{
  "num_classes": 11,
  "avg_pool_shortcut": false,
  "nesterov": true,
  "weight_decay": 0.006
}
Rows from block 6 of a small image classifier, named by matrix and row number. Rows with one number belong to one channel. Each number is 500 + 25 x the weight over its row's rms, rounded and kept within 0 to 999. All counts start at 0. Numbers have three digits each.
After each channel's rows are labels from the 100 images, of 14976, where the channel reaches its highest value: "patch colour" is the nearest of a few named colours to the mean colour under the peak. Only what is clearly more common there than usual is listed. The data: capsule endoscopy frames (Kvasir-Capsule). In brackets: how many of the 100.
# convs0: first 3x3 conv (model.blocks.6.convs.0.weight, 128x128x3x3, each kernel summed), inputs 0-127
# convs1: second 3x3 conv (model.blocks.6.convs.1.weight, 128x128x3x3, transposed, each kernel summed), outputs 0-127

convs0.34:493503480515489474465456540526448537476477471466479468470471498514517465492483531508485449514502510476522480485497478521451457500469517476512488485443476495517471492512505537489478521504510456475529490515526536475524480495480484473465491501540515505485524447502513527538461498491499482512496534562490505450499450511482520519512506508476468516468487455506532483500528477480499502494511
convs1.34:511516501501536504546471480483486520502530471519513469479535524515488507457474502493480463491478463455527481505544537474496494481516478470478486483502483528502447534462483512502500508477479470491463474504517533509513520518529516490511512462499522442490516494501507451505515506546509471477473467511551529487521412493496479510474489498473520490473513447474507500464504544475516493500496
patch colour: pink (58)

convs0.6:495537476510539484469457484503449489478518482473490480517501489463445528488488490512493545427528494470503526459531451448517479502492490517545513493498512542515521462482492496467460506518515468510499504524498477522471489507482460462498478484490494518501524481539477494493484472510518530500539458505485527510482487493516456498494479489451494502530475542490518485511521465533528514481468
convs1.6:484495489516496462503518561524525477464517445500488528478474490509466489487494504503497439511545504488477498518543528465535513533492472478504494517531513515478515526494491492485456498507514515498494518454511478525516483501483557463499506507513435481502468471533500454523487479532502511460531483479479480542458547483533502534488503514486448519520546469508518502502487504489491462505498
patch colour: orange (42)

convs0.16:522473488487447515498528473503557482503504498514521482487552513502474531485494485528492484431489487545431487504515488547516520527505499507493522474561527492519500534503491528473490514498494530470493494505481491531465562500520535531520520502546523495494512526471528508505496508510470481508551490508563490529510503491507478450507509526462484458484501484513472487508506517477522506515533
convs1.16:478501515539467539472471476499511505487469489517477458488488515473488483504493548485477493475515500458468482483518523487489456535443535529495511476468476471513505497507504571456471513469475500484483500459489495492476461480479502501534501497526497476500493508498478533490542474500544467489448459499475482474528477491551496453502511534488528530505484532524495476491533497519466530490477
patch colour: black (34)

convs0.15:484499510486473517505549472495507511510508524496518516481528512499513522519484470489486520491559475523463506510510503550482495524512489530491519512550540471519546555500513517494478494495566473519512464492491530485509491532467519505497499448552491527507506511499499513514522507498504546530513503458558495518468484522476506449540498529521519523496526521519465500505521477477516514496580
convs1.15:499439470536492482472496488494506483483483480519461484462498527507481470514479532493486474480538494481524502519499483520482501494478485541484495494466473487505524493524514555462483450488504520491513492482488493477463490468464488445492479492545520453481482522467464527495487501465515458502473465531472489507450476538517487522475516451472498482453474454525493475533520502532489482474495
patch colour: black (25)

convs0.54:508525503487440491460489487510471492498516471448510500464523523543516475527458518507489466474484511535509480519519486492480503488504539451532451476435498484483488483469491525482496512496485539485484506557440549499502448513508502499495493514539510497488536480532550478527474490539490508495504496525474506507496548475507517541500495469475502488477485543528515490494498462501477522495490
convs1.54:520468472541515488510556472468497498522496490531489462501505480482532480496500481469481526498528492479516485477513485552543533484483509451495521521460487502475442548499517502473476503500501449509498510532462508521456493525512494552477487481476544463520480476483529524551512506468480468512445505503486527520492486496495523536536518482499479487509468513564506499511509489491479481501476
patch colour: pink (25)

convs0.104:477462480500494499493492493522525508462493466451511474493510502536503506496528473486457490563483522526490493486501493474497475496479526524498477469456475521499488468538526493541534466522484442461505529510518515508501491507472494493517535556490506502507529474472505461462494502444471487499475492521488489509493476513500524466450503500482515494499493524495519460466482491496498566420489
convs1.104:514478475492477502478482496471485520536490507482496507464557513479503479511539481469501488498499520517453510496497514533457470501499487571506511493476472504477535493507484489544532496502513511514446483529461499496496480489501500527523473499487478487468509508501487502474544534481499529494456476544471491508558492527494498518493511465522505503532529461522546473481488568550533513457465
patch colour: orange (31)

convs0.19:510481506567551504486504493496487498447446512501521500485572512493512521490499510532503521512536485491457467489508505512504484489537512521495502455524527476515484574470465474515475518472486508497512502500477514465507503502525484459509499489535511477530529504510484488523518466510476489523554476493566478523518518504485503501512538521566519509512465509489511511517522500478519531523538
convs1.19:505478500541493505456537531499516502486455464509476485467527538505487468466479538490475473543475460485454501519487493565554496499453538503496509501477472474494500508503508488462491492500491493482505508458489492500504526504428481441485512477530483503476485474477469465481499481459526464486484512549494477485481496498514520514503494483501469485468519474502497510490519479561466503482478
patch colour: black (33)

convs0.66:514510477476477488481501488474484512455497497514536546531503453498499491520509486470472512475491539521520512546488507470476500512513441486533516506513525484481476464516493511477490528482503523492509484497530473538472495474516508487483516480476515525483465487466586455515455500460532503500510539470470424494508517513508504475509513505502443481515465482546512517509492473525482527494497
convs1.66:502562490482457516465499492488486503437527513521540521484487448486531511515542485491511502462544490486510518524486492439473527528511527488479522525466524508458500481506465507484517474496512493522465461471562521495482513528457507495552526502485477512515505481543527507493510551494517491479486499497480482493508476535493516491497496533498490510514555501489520466501439512472518499518513
patch colour: grey (66)

convs0.100:506444491476471503498495483541444522518456511517522519492456460451449467464459527534428463518496475529480527491502494506521492541502528475487491481469501434468483490500506479492493497496468499498501493493509518507503508525517553517509513505475516525474459471538530522498497520477452491503504489463504483499507461477528485504501532503487504531454495493484522506482465491502528487529502
convs1.100:494457480495495510493476519460499530470510479479523487499460489432513508504506473446497522520485569476489517463491484547491504537515484482487512466531486527504513496493562524496492505477546489498486511539474487486546480490496533498517482503507510462479506481501551478475517539511473518493497503509534519525568546502502486530522471473498501495466506535532471457488510484474487494484474
patch colour: orange (41)

convs0.22:519475515484487492512519554547523492543521520477547466492495532490519511521514511522492514529488438503479483550495453524512525497470507469481510532487493503524528509524508508491481453503500532465558466492495513447493542482512513476548503487537503511520461544458488461496493568517487531515542495498465497506498486493522477541503532469502482465514507495522488501474497485485498484497505
convs1.22:537513476540508526538483516484517497503508512523491496522466440524490530509470517488489504540517467504485485502512480495514469494505475494484493484485501455515497487493542553476513473479477466514530481497514530447496502500533506486488453521484506505450462509518478530482533456539509459539559527508486520493466495490516477536517533518484526508495499553506478463526547458476462496518513
patch colour: black (28)

convs0.17:528455462523491489534521526497530486541516508478484484476469492555547505513519504499499503538489493506499477517509532551470464512474501455482487509488471539474475476472518490458523497488523508516444470502495537496501508478503514493547493520510481499485497470493480446465451501517438494521480502513477490493509507548524462462497530484501502469488509490525559497458487465490468507495492
convs1.17:480466497476500505545477471488489476512518491472478503474514508508531499481472533483466492454515505514518449489480509524453483480446502514508474538473520492531514457471522492489521509545480524492497522537530509560466516470500493532519494480498471498488463497481467518510479519502484482485530489538494574520531502526531484481521553493487556482510491520498533510462477524497502487464470
patch colour: orange (32)

convs0.101:480473524514507521544488504494479495544497495535540535532488498495523519491496527506506495531437456514516531493509515488514504454511474489512533494510523524495523519522493438508512479541468469512521484487487461464547525483483476505501525536483495481517493493511483472526509539526498498506508505528475542490464522420525484550472483489525499461521501510468472479514495509503470463476450
convs1.101:468468472545529491511527554530504486510502498498499481525485466514499508477486522486535528507497514531501508472521484521537489470478452509511504508483499517456479531529489537499529531493457467478560454502496512488480516487521483465436531477537529496483533493507465511499520489489545542525506523529519513514473497457515476487487511503492480495515522545460518517529531473488460450502498
patch colour: grey (25)

convs0.11:480492501515508480491508493533515510514485485533496507468498504485445484455494491495514465515496470500470520449508450491481476492502474493533524524507459510513472510498531543425438514508540497491478466472455511481484504491467496503519520490537491523490500458533487512533508506523547489504449511528509492463518495547497487479522545449520485519503490490546467497498512487519547504461496
convs1.11:525519494518510491476497512498516476489457445506550480497517524487476519478497489540507485494490460487444466486477534479488493482493531474455504491455481476488511543492514515462511479491466485494426460490500483462507536499487523515466487495479478510525503487506499501453522467542503468510493469461467513502488447482507514500512479481468512488485539507520468543523483553485476491456502
patch colour: pink (52); white (27)

convs0.115:495477539528500473500528506473470552482488531479534540516482558506495483452484464513479440435528498520425480497498508483505491522516511526503484531522504525500498503522520524493482471526524474506505488511508520515530506477510476468494468521516526514530546488483526490507479453507564495478483517521517486512500490471490510489533475472535516501477476476482478474478481463540508513477528
convs1.115:532510529496540452485488518496511498490486483537512461508520514462463499493472533512499472499561515515513540445499496504517516579505526461538496501447519500482496506484472491471488521542475482476486496519469487455528497511485473472462489485525498459526513502463518480480462526501462445489495512518500489525490468515528500531467458503505500483498537478525519464500507540487500483494515
patch colour: yellow (28); pink (25)

convs0.35:485505529526464469491467517456468504466494485481486480473527501535517480510495497477435508501509496518517490495493539508512498512504526498536470464519484489483498481508516571512523469516504458475472467493535513513517491494458479531515502495548490518454475472474554508538470501471541514502511526539534488489474500542471505538472490524536493490489458487511540507494545484541469498492508
convs1.35:517544505491494453493509506489492469462517460520513470468508494440523472445486474483504482497512550488538498538528509555520514480496498458490496509447547524493492537455532500520465490497490474496506500521492494517467526471490503479523487490489469486481555501501473458466505512486491479511496520496518507451520467527512524546480485520473450486495505473498473454472501479514469491485482
patch colour: orange (39); grey (37)

convs0.3:510524504516495542464520461472473496477484488508518505512528504489445500522457503509478514498507509500501484525506511506513523505506494549513528482547544499511498557506491497446500546517497490481536487527469503536508508540516487543465459503558502488529514527499475518533480527540496527529537489501577527553490549470527504487529505518510518495508504525497462519519509519494516521532497
convs1.3:489488480536483485498547517511542504495506446480477457460532517521451465516498507503490464523525515496473488504554490536560508495476513498485487528496482482467493501487493501452467486472477502459530460496500493511471502471496489518493514495516508511485460487476498499507528479457554458484456498523446463455496496489505460511489466522504460485479463494517506496510510464528500515449511
patch colour: black (32)

convs0.95:492557483478513526529487480489501468518472510495484439540490492543533504533490456477491492507481507494525486511519465519474508537569489526518469521508549453505476509523510521514447554501541494464483519523476508506519511552474475528494501449485512519499485491515521463489534484507504472488469455536471481552506499525508472475535514483501513520466497486498501491487505489483505486480498
convs1.95:475457513504528513464467508483519462450500535503525497484533483474487505476528502493482495495497505495501484484490514479440494447528501490473486492477495515510479518483487557492464506505469451493468515458499501474475503562482499514490466497540504473507492502487463512481462508501498496526471514514558496461474481499459553481523481506481476500463476469541483468485493475493486496508576
patch colour: orange (45)

convs0.112:518483504553497494514536471498512480543530534473520489480497511483504517502514501500479516511530502497448492487514499519498471481538505520462496506522508512535503546519516531475508491524531497516525487492470518524488490532501495555558482501578495482532552525509472519502487549514525526523557509497568514502531489506528474513535537508519506505474495514454470498551498523496504518527513
convs1.112:488469494532481517478489481507525509504464473483488505452509524540488465521508531488488444502492493521509457478522477531498529502470522528523511505466465484477509510504497542466476502473460504461511488512458500492488489475495492467473510476515558495474491520447460530464516475466513459473474469526479481475498469504507472527490531464532507487495483473495486503479570494522447481477519
patch colour: black (27)

convs0.86:429552479488457501456508522498541479480465470468493468488484462467440478491524522481483504510474513480485488544511528475487484538528467511437498492545477486492494508481495501531499479525473485490490492485477473549487464548476526477446482498458518510500523501496476505501509481505478490492495529448493458481492459506496499514480476488485517519538467465495515489490518488511510499485506
convs1.86:509505534493514531485472517511491485434519488485495471449467499463501482525530477471541530522460542518469476486505458442530497527510490518497510517450493506521490502507497487500526481504481491484493531456515517428495512484480508545490524513512482507477524527488504516539496555485499526523491509530529516501462532489473509488499489532479477469481504535565487451490512489521503527522492
patch colour: grey (25)

convs0.125:486544491544475540500444493445550434522458478465496459514494542499456507473479486484488499508529526473504472486505480482480464527526481517527493474480535498495468509504503547507549526489529525475448499501466487502473531540488500514512492473485446492502493522500481481524502503530509486493493482461520453527493508524522496502552479514520500506451479532503511497507507483509495495498503
convs1.125:499456482529525525490464521522513489506506493500523491481551476503486462484528485483479489513523454477481511461521484523501549463531470514498456481487511517511476487484499530524476493515482496529507514437472496496470528503486471510481510486534439511474495497476491501470494507457497480460448514511472442461503471499485548508535464505474488513513489474509479487509467500496547503483567
patch colour: grey (27)

convs0.121:479497510492506504510517486499486511469497489491469511465526522477524505531484491502476434485500549508483533476491468543521501450472503482465516534490490500459484508471520552480482494490531471486476507525507537500539446482496524460436498498487486496491502488534514457470499520471478495505462494548509523469481516460537473463475495502462530511488454494497490468473484526548482504489531
convs1.121:477526521489490475496523480457525511482573483534461512484525539468508484533518483506479465519471532503537484530538505525471503490523496440535486486527516511502492485493491541481506491472521482512497516551473504493528509444516526478521500500516533512520523479494498522481504498540511444490507481442496560499470463483516508471510466485470512489501531453510503458510502530502476492497489
patch colour: orange (40)

convs0.31:501517484506498496476480555486487493466521495481481495451523507528464498465484509508550491461517549443484495525518503433487477494506490476525504487474498469524515460521475547492581510516500499539502506466550525519504547460478473446527485499524498509486488457505503503474500547459517497486485492535486505468479503513490481495488525486509473510506479487505520520519536481527500471497501
convs1.31:514535498504488463454493503476495535450482499495486494476503527498518502480492500480505485500497464450531512529542499488512506510475459463500526494536502535452503481522511509506515453531527475428494490499475508460483532508500502471508467482462447483483518501524501457501506507516478475456460507499477480481495462512512490533452490538483484540510522446459484498500470524509470478477530
patch colour: grey (32)

convs0.107:466482485496486493451539511506467492462526499468488456498494572510531492492493506517484537510519504493521532518497515483481476547443534494514518503470496486481511514513512458500513496478496472523460498476510482499486511504467522470503499483443487499499471492489498481494482559495502469510479482513468490511482485502448560474432488527496492470502512462489508480500529474547491506510433
convs1.107:509461503514505472501503546497502475462522521521498531486560502458521550515506547486522487483494486482536469502550504512519507496452529499520510541487456486511493517485505470542508436513495487481468492518499476498502482471483502517505492482490497477479506525530505485485514564449463506513503463528493491527522521474477506555494529459507508535504521469534524494548494498520499463483459
patch colour: orange (31)

convs0.118:500539523471535488491488512475482518530498492470526497526509533492459504494489478474506477507502462501549546475523498473487491485481497545542536521512468494477537481500507489521487470467402498499486497497501451507540528480521500478499497492472487490515471493485502489492498492516481490509502541534489431507524491424472511491485461487483509497531523505484457504515481498535538464518487
convs1.118:519488495565477504470513515521487502547491516488483507503472489498493498478468486451494508483509453498510544491531520515510487508502494526484470537478497518491489538509485470493487497506448490562521494535470514491534506471498515451537520492503472536522555443537520494490490483514501526492513530533520476490456520461495523490461475508528451517511550534487474541488497469504486462487503
patch colour: grey (46)

convs0.88:478480496507472517499522454493482524517495487452507540474481527505532510513559460471531491518491505517451517541512458512530489464513486551469491493526474468504496484463506478441499492471475509488527511476492488463532527470535503476487505510565502530489513477472486486461482534494523447500517452493498450530499487517495475507561482524524499488489492507497507466482469502483492503492503
convs1.88:481491508495535523514471458522525518488500499506467496520488520492514480501478498485484461473562505505522474524491552458518481455533529475500501514499473476465500470517504505476475530502469524482516468471513517516485492517508490482508526538504557542500473513484490549486478489486555479458538503470493566476505482515526467486493483473482482525472468472481485476492458509491565517497485
patch colour: black (61)

convs0.83:489513496515527553525473480491497495485509479506522466537508455506527494529505490479517535479554471474462474489527481500492538519495496502507544538542542499512493550493473529528484536523515496486496485504505484517501501520530465529538508504519540477492536515516500535520500556519471531528545526462527473517500553483475481500512532498508449489513519533520500492489475466476488520546528
convs1.83:509469534516443507482525525486523504492473467485495516468482476501509490488495539516476439514531497509470482515507513475508470501458512515522497495485484466493521488510456553449491490490512494439489476473505488498455496467470446468519482518517505473463462493472482514501537458449541445472459481524494481486452489501458485511495518536486481493476500509517491484521523480512494509486502
patch colour: black (25)

convs0.110:506532513527518524471510525478475493492492501473483503473501531543486520530474519500501471481482430473540493481537548494521483530551490468482511463471535532473508523492506556513530480505459476511526533474507487471463508478496468480524518501530501519493510474488497489548530487496512510498484516492489509482533543528493495458492486523541492500491452451475538558504482480499477476479502
convs1.110:489522506488513528468484495534506514498458506473455510496531491544470496459518539503516467504502467502528473457472539500531537484538509488437550499457482528485486497485503480542505491575463466490481518471502556453464506499505503508510496490474499465464489513480518451517498490482490467491522511513506535504526478506503497498469431508515494488498523475502495536499512473507505501488523
patch colour: grey (27)

convs0.59:494498504520479467514475510493486519461506510462508478552532487503481463536476505519483473468498524472505505549509511487490536502494525473520521502443532534502445491504517535462487538551530493492467500477481527528474497490474461518479474504508496517491473450521457528538537507478521464494450464509479500509493512512497477480478526495515476502453451494504494527478521484499447508504464
convs1.59:484475507484505448461462461515475500492542493507502515495506483522505498427512547501476482481493470444515506532497568486511507440516515524476502482455505569493471540480492494499488546502519479471480477499483523472482470493514521510474474461535509432528506512524497462499490540500486480473477507487524490481496487495510533539464490485509498502506513483481513528505506474496475490509494
patch colour: grey (34)