python train.py --dataset="capsule endoscopy frames (Kvasir-Capsule)" --kernel_size=3 --avg_pool_shortcut=false --residual_init="none" --nesterov=true --weight_decay=0.006 --adamw_weight_decay_other_params=0.05
Rows from block 5 of a small image classifier, named by matrix and row number. Rows with one number belong to one channel. Each number is 128 + 24 x the weight over its row's rms, rounded and kept within 0 to 255. All counts start at 0. Numbers have three digits each.
After each channel's rows are labels from the 100 images, of 14976, where the channel reaches its highest value: "responds to" is what is common among them. Only what is clearly more common there than usual is listed. The data: capsule endoscopy frames (Kvasir-Capsule).
# convs0: first 3x3 conv (model.blocks.5.convs.0.weight, 128x128x3x3, each kernel summed), inputs 0-127
# convs1: second 3x3 conv (model.blocks.5.convs.1.weight, 128x128x3x3, transposed, each kernel summed), outputs 0-127

convs0.76:157134120139152182103102112131095134105127091103162157149121107098160132046101140099137138085112102128085118086134143112117139121162124133060126129093126186112144133106089115155092106127085118139115130114164121143096136119101108134147139138111105123121123135119109146116140126124094171131113101126132135121120070110146089125131158105129075112135123124161115129154116119109105145106113
convs1.76:106109101117078126094110127130157148106092126091103166115108084175125119115142167136120111129129105140118128124140140128107146154154155206100138081112134156144110097123097138104157090109128115120127137080091154113110127135103088093115129140160127098138129132150117101156145075142132135139144128166102138180116160136102146177090138136159121128135145129124155149130131154100123089151147
responds to: finding: blood fresh

convs0.20:133126155096122110080180143130103058150127111101144070090113158099112114126085117129117144148152120115112104132175147107122137134071134137135134139110157148158134090123195111110115082108100117097150079125109111100137166104125099123155139134133126147126095122093127107097116107122106120131115098115131120118128066123128135140102096103100138130129132101110119151128162157114141102135132
convs1.20:152086072128113159105113128119161138144114166117127100116182103148119177165112097142136135108103149124116102133113132134121122151113144122126155139122146130142119126153129122124173146112114118172133091122111105121154073101126103120139110184136126108160133096161114097126127111164126131109147130108152091069133105130084178165160165093127122115165157099095147160124091111124127134151120
responds to: finding: ileocecal valve

convs0.42:137131141147159159157136136129123141138141174137130153118144148104155103121146151158131117092094092164094129109110098146122089115176122128127107134065130137122153126108108135123102130109107165162118120166103144132115149096156117152179130146149140125109122142143162100147107124173101117118138129195092129181163176123128140110100134120109152110154113179133131131067139119132103127142160
convs1.42:126125128183155125110146117158122116099093126121113131134141142061125137115121117117138133132143103079092113160122125108167147086098153127109119145102120139103134141086107152110138109122102108110106138158128123149133151163129112157090127140098090132107084113126147161124139129123130121117106135158086162115117135107122127100131199138107136099132140205119102158132100145086080134080115
responds to: finding: foreign body

convs0.34:153167110117141109194161124153118127141118146156152143093115145132116119161121133120128154108127098107115162115133125123092139097150128169120126147181113103155114146120128150124140090107102119150116110148152134134153128140077167129153168123145157153124156157137131125128107094153133182097170140107137125164086147106080150110136083183120167117125144134131075132100150159131134142142160
convs1.34:095087113149113063137131078133129112145118107126163146070142151103140141099145090118093134135121093128114148137091124161108102083160121139089138122099144126137130186105070110096128142129123119131133105120109133134122129120109146120133147122150109097165097126103143160148139156088101115154112106135165109137093159120120127118103159110137090100146104130152101147166114128160157146098167
responds to: finding: blood fresh

convs0.46:159094144160128109127125126124104151150108097118088136137097123097071096115148147114137112083127138099122110137147162121145086113120115102064110124107145117104140109114122101120086133105096158098123152160131120120142118115207094154133103150122161136180150093128123132159151120143112113109135121147127109107163086113147174134093092123095127128101099151099148128149113088113116122136114
convs1.46:089105115116138156078138154135138111169124102112126152140124127165086094121132124114145107132120142137185119095143153123144178180096137112124146150152107123082086110103110107128099185104104141150096182129125103160132119140127115124133103156173138132132128117111114102163125118138142166121158132145165128182095152138123106126098089092112135097116172150161113120112132119129147131104121
responds to: finding: blood fresh

convs0.97:133124098141107130116122117128124178119199164098145105093094136113128127120143087142126132160161116144076146143118163140125108169131144138132126111121123129135133189127145118114088040128100134123123127106107141112156113123124140169128126145118126141137097130111129086086124137086109125131167113108154126123145093130109167101118088131112186107100109105120128115130135076099112102137151
convs1.97:154108129087111107087113103164152098127135151173108176114177133120131110195083106129099129139112171101157130149135146179152159149103121141109135111099128155154130165119120113132138109128108129154091149132117131076132120123149113102136147173141160151113106112138132154123138094126130123094113115160142086152151120153117132153118149122140167067122120109097111101130163114117122129154091
responds to: finding: ileocecal valve

convs0.113:128142152163108115135166140138098140130153180141139178166169122122142137146139110114193109117165106154122106135168179124125136129127089116139155127193122126133164144136147139100145110104133147159150130112148169118144153134134094103125147129144144156124117142160139114178114140152121139123151162165139135135156126131148145141180113141107098092151160161176157103157129101126138127098166
convs1.113:141098102149136127121125093115108094107139094154109132136106103097147136114132133120115094103150146127143115121110151114158170126144113085124125149095124148103101148122115104083110120123104102105113098184119109114113128109146103102162111131185101092120140110097133119125138144112129085157131113134132063089091096111140108098133164111074117116124089122069162131107101124122178141128164
responds to: finding: foreign body

convs0.77:157076162138115125123121136144051155139134143122150136091137148105145140145124128130197115138140119154101113146133144124134111135168123151164136125123149134142166158128104144128138108171116175135134126158124115154144146166107153110138160107170143133129143165126140133126098123140168041144114116151116135151125160163139145155157178152100119141121132141157135105071118133134132123168127
convs1.77:148149102173155126138125093121091125122103084136087102110167122130117144081128133090092084122125129110122107131102136130132156130112127053098137110154098116068098143115166150135119124143114060140128108105154152123120106122086114135184135097096114141113114117110157132129108137101104095103162149172132126117153093106141118149113164097117121133130092138156142117107121124112134114158129
responds to: finding: foreign body

convs0.75:147139112108092093140194082125084141125145145109104119105106137121099109120107149084116093096110133122136106089168141167109147153158088136106134135125118133139171144143121122078113145144158151162118126118142110162141117103164191146131111119128126135101104103145127087124149143108136117130127117117143148111116141152097146096077130104091122186087124143123125165121160107128083129124110
convs1.75:136128114135072076136142145153118105089162172144124147116114081153115153165134163127124119093144134083153109116146153099111135181114132086100139143138103159116135125141128166094122101115152162139121114122113149134135116103110161127150140092119142133096138151162099158111108133120099125092139106149121128121105162168107155124065164144092111100091104116113133153093091111142107141125106
responds to: finding: ileocecal valve

convs0.60:125096096146104114105099126117104109101134118086121138135161114142063138121068134138102125106124057112136156117119070100123115114158122141121120087116140127132138146102124137074125117120177141153150083139090139136075128108106136144134130170129101141156105102125108068108125141129116142147144108106119127122162133155128117099125145111168106123192122158136127107125150117122143116118095
convs1.60:089129093141085083119141141121080088141134119140160178122139130187142150128145132121138126119169107124120120137160132106134160152102169125103137146114123135113104097109127130076148137117161148152100050094135127154136115120106123147107157129098102123105136119153132106123131112127146144111168126103098112136153136139099102140087157140102090183098167143144124183139126157135150129114140
responds to: finding: blood fresh

convs0.124:132113144136110083149136076139129125118134113119124132118128122086131115105137137139097097083123123163136109106103113142176103112102119160141143135121129136080112160161124108154094141128165124153110167158143107090136092131141148099128105141091139118117094137106117135147161135133116101137157140068129122138074121144112139112097082118135091119114117113104138134121139129061087125048104
convs1.124:114136144130152128097114083132113109108187164183113146169183093110151161146123089130114175110123126163128164116140135133134101147109098116143147136110161149150105113148141109144093164132106128124106106109133139142120147176117135132136137145145170143149144115152133099159123141134162165101126126123086086142133088109119099141128150156106174157095151162133114125138142130108116185129088
responds to: finding: ileocecal valve

convs0.52:152128152091114097109160106140111115123141130139154174084135163126142149138128131106164112063155107138080105166123134141144114187163172111167111148124086137137167123114093091105113126187140151164151134130125170134109128110154124110170126130115135126129128133128138118124116144173112187157139137152122150103130127110153135171156134109117161117085136141137121096102144131098152125125129
convs1.52:186113102148155127164117107082140085143140094149121119113074098126090129108118125117120144119126117111090099083118134154099180149137129124086124132133131155109098103113141159092094116147111082112144162125102136111114123113136126119165115113150143107139125108117159205127114148144077104152131120131114108145111134116133119189168167096127115112156103114165109129108119128123138139148144
responds to: finding: foreign body

convs0.17:114170148136158118106115146116149080133119143144141146157131136122127130149132108115141157152192063147121112132110124156129132130146133132099133128178153141133119149157087132107148152163114122105159117122168122145132099098127136118179135092154130122121180125128106153152127186191105200152148099131155135130126166109158122156111134157145106136131141139149115164133122127104153136161156
convs1.17:194105120152118101145155112099122111131144090131087116088132121109117137092092116120107115118113135110115103136093148150120143154112096197129160141094101118119125143127116075110099127131104114125123129113086136122105164095125087107114114092140112103109140101100125132185117094095098088139135115128174086135112102118143146104126105099154141145132128161125112158138171104148127141148170
responds to: finding: blood fresh

convs0.49:141135167116074108106137140164128112109188132115121125157154158141126138162128115121091106127166132123139112112142111126114108102113163113142136135171116097120128146160122116143138120122124156121117129128110133156147134128118151134151107080210123113138150070123149151183119179146143120145104134169155124091125134150164101137100125131122169127091076139120103118130108088093086139119150
convs1.49:161122148122109110137168095112112107107130095129131078090171124120107133109114086128120100142103104165117134141130133106098139138150122103144120109083119080151076141118106133145112128129116122139085132181083152124118176110110185120104098100145113137118157139133107127164128118140129095104083106144136147123107066104145140115153098091107123145117129134135179101134143134086100144111123
responds to: finding: foreign body

convs0.122:146130150142168142129105104108154141142213107105178187130134139104120106117114144110155110111127152189091135148134105108152139116107118169128158170149092145138133131129154148133156116123085194102139138131158126153135180097152145133144152106149137112137149151073127101115119155144146084152118159125132101120144105121151096155101147136146118135118132145119133129131119116120160109142108
convs1.122:166119103167131094117091128116073167132110124150136186135136119141116131114127096111114106116093091093120142102159125104110107111121113191117128116124108123089117089135117127136084165116095092152118134131109162104100132112116105162143145108106128110102176159126129182136148157142112120113101136119109144066099086109131150121129109098142111098140125169129112117113178150129133152119135
responds to: finding: foreign body

convs0.3:129167115124127154145098133145118151131111107133098147175116084123118142146128098105095128144186134114180134143171100129137169138182111168144152108191112092144101131136132123132126122116121136106115120140158119162103105113129076136143133133151134114128110123159125149141109154157104126138151139092151159124128175150144143119124120165101073157135162157164142115159131104117099139184155
convs1.3:108100126126105091111118121101142090102139112154078141099089087112129133112125107116135093124095096104099125164102139143112133115135101135099119128113141140137129157126105105109122127093111127147082112144124140077124148121101106106114131126154097138126169101109132128175113120059138075151110111144167092117123114123091164106127111120108108120099122122110097127143117089113174144143205
responds to: finding: blood fresh

convs0.57:147115131105175134115131092130101184095139109116116125128092132149098140177094121147109093067125145079158144111130117121113144165151131110112163123136150156104098101138126105129153141134156102118132143116143152141108138110099127090089101134157138159134121103164133148132147165079100132132120123088139107113138173120111091115101116132078108151071118130170111132163132144119121156123159
convs1.57:144125119102163104103117145174152141101127120167135151133151105148102130140177152129159103122105136108143151090073135146118103134153116082101123115149134148150158159141146130179131104115123100133152144112160133092121143127116150132165099105163135071122153133121100128122134155126155140103133136121161106129147107191115134153085115132116122095116129065094117111159138113126171128073112
responds to: finding: blood fresh

convs0.96:132155119120123152124140091110139098122138161099112104115137171167129121122106119112110133086135157147085104112140091130112129121142143112140105153123147112158138115163132172153111137173183111158127139171095148103129113179139114098150122097128106112142134145154151137106179129120166147147137087105104102156149139116162129162159130115115175197077140115141109130135126117090164140135110
convs1.96:132098129157153143131131138142148147124164146144128128120185136140091102141124153109122067143154090115134116072111100132106112161178083138142111150141142132101108114129117142141101117133117099158150144071129151113108122171103134112121138090119082100102136138112080133129093112143115133116117143141125109114145101152115128155116123139066109152114105041129133099129141160124120143127164
responds to: finding: foreign body; finding: lymphangiectasia

convs0.26:104105120108092120148134137126113145069130154128118108105101109096135128114176088123108124131117137132115184150123165125140103159113140121100128183112095125120076121102089037116127117148160119124123132135124081142117109094125124085112122139094109156143120109118126109106154114085123114126106123104157103111112133128124087106143133139111104134136096112117069087109151130111091146108148
convs1.26:157130134128100124098100101081128116120159115147156161114129116094170132171149156140140150138132119116144179142163107097118096182121126115130133152147117134155152101127067158106144118143120124104128107109123160099132113111107134160115131124104112120129074140124159147133111142150144142160099167133096133087112128198101107127110163115097179167105176090124127134117108139114109114130117
responds to: finding: ileocecal valve

convs0.27:141187170120174114168136141135144154167116132153147149142145157093146123122138095146112157136174146143102118121140145178130135106126119176135135125171124110139143161134155151149122120142094146135140122178142137124095168133142171104143146117175132128125117166151122167143144141134122145160160125148164107123135161094134139148060146144153109086118169127166128140162110148128133160130147
convs1.27:158090106159109112107147125117115116112153112122128115094148143125130103110101152118109120125115090131135121103071150149083140104095120144125111115096150144117137131094111091122100092136094102140099127139138144120102107142073073113143116067151119115098171099112111096121109121121099073145137117169140103134119091107162144114152167113156110122129087181122097102158120142132135132105155
responds to: finding: blood fresh

convs0.12:117148136136075143131108155085155091106132080109108134171156106119099164168080098107112151131162122109133173162146119103134179138153113094142115130167129098100161116163109150139169162109135139137141132136138098126108112149128133122162127081077134122132085111162127112122155167120154124125139118118096099144154133141116147098134125142139126120160087159125111104174119101127112155153129
convs1.12:106132116115128095119179121137098132107111123134131155138148107151131133142130088119146106139109097133112115151081097088120155129144111123119120093111162067161103107133112145144151142098123114176078129098072121109105146113090110108103113109144131113093110107121136118149107106111156152133084145095118110115141080108128158133138136145072093146107137103107129135113103118139114088143202
responds to: finding: foreign body

convs0.106:126138131137120135126162132150135145126152117134140084136152105097140144158163159118126134107124087123109136171122165166116130122185184123085130123127135147107111113119137099126126100124058158128138106182126141108151148147152137163178127135166124128148089100104112111112178116190091108143108113106142080124132126130138159124127127144128125122160160137175120112120124087128108146166155
convs1.106:140121097150150164126095099141198113076144099130110147119126085131147115107112127103145123150119112112123118136134101109079147115128121098153108160122110125118127104132125136110157095100096118138103110125101137106110172088150108114117079160139149118104161080123133134147132104119117108122139114169094106180117125151150114128148165104152144106118122205147077113112108097125147118093127
responds to: finding: foreign body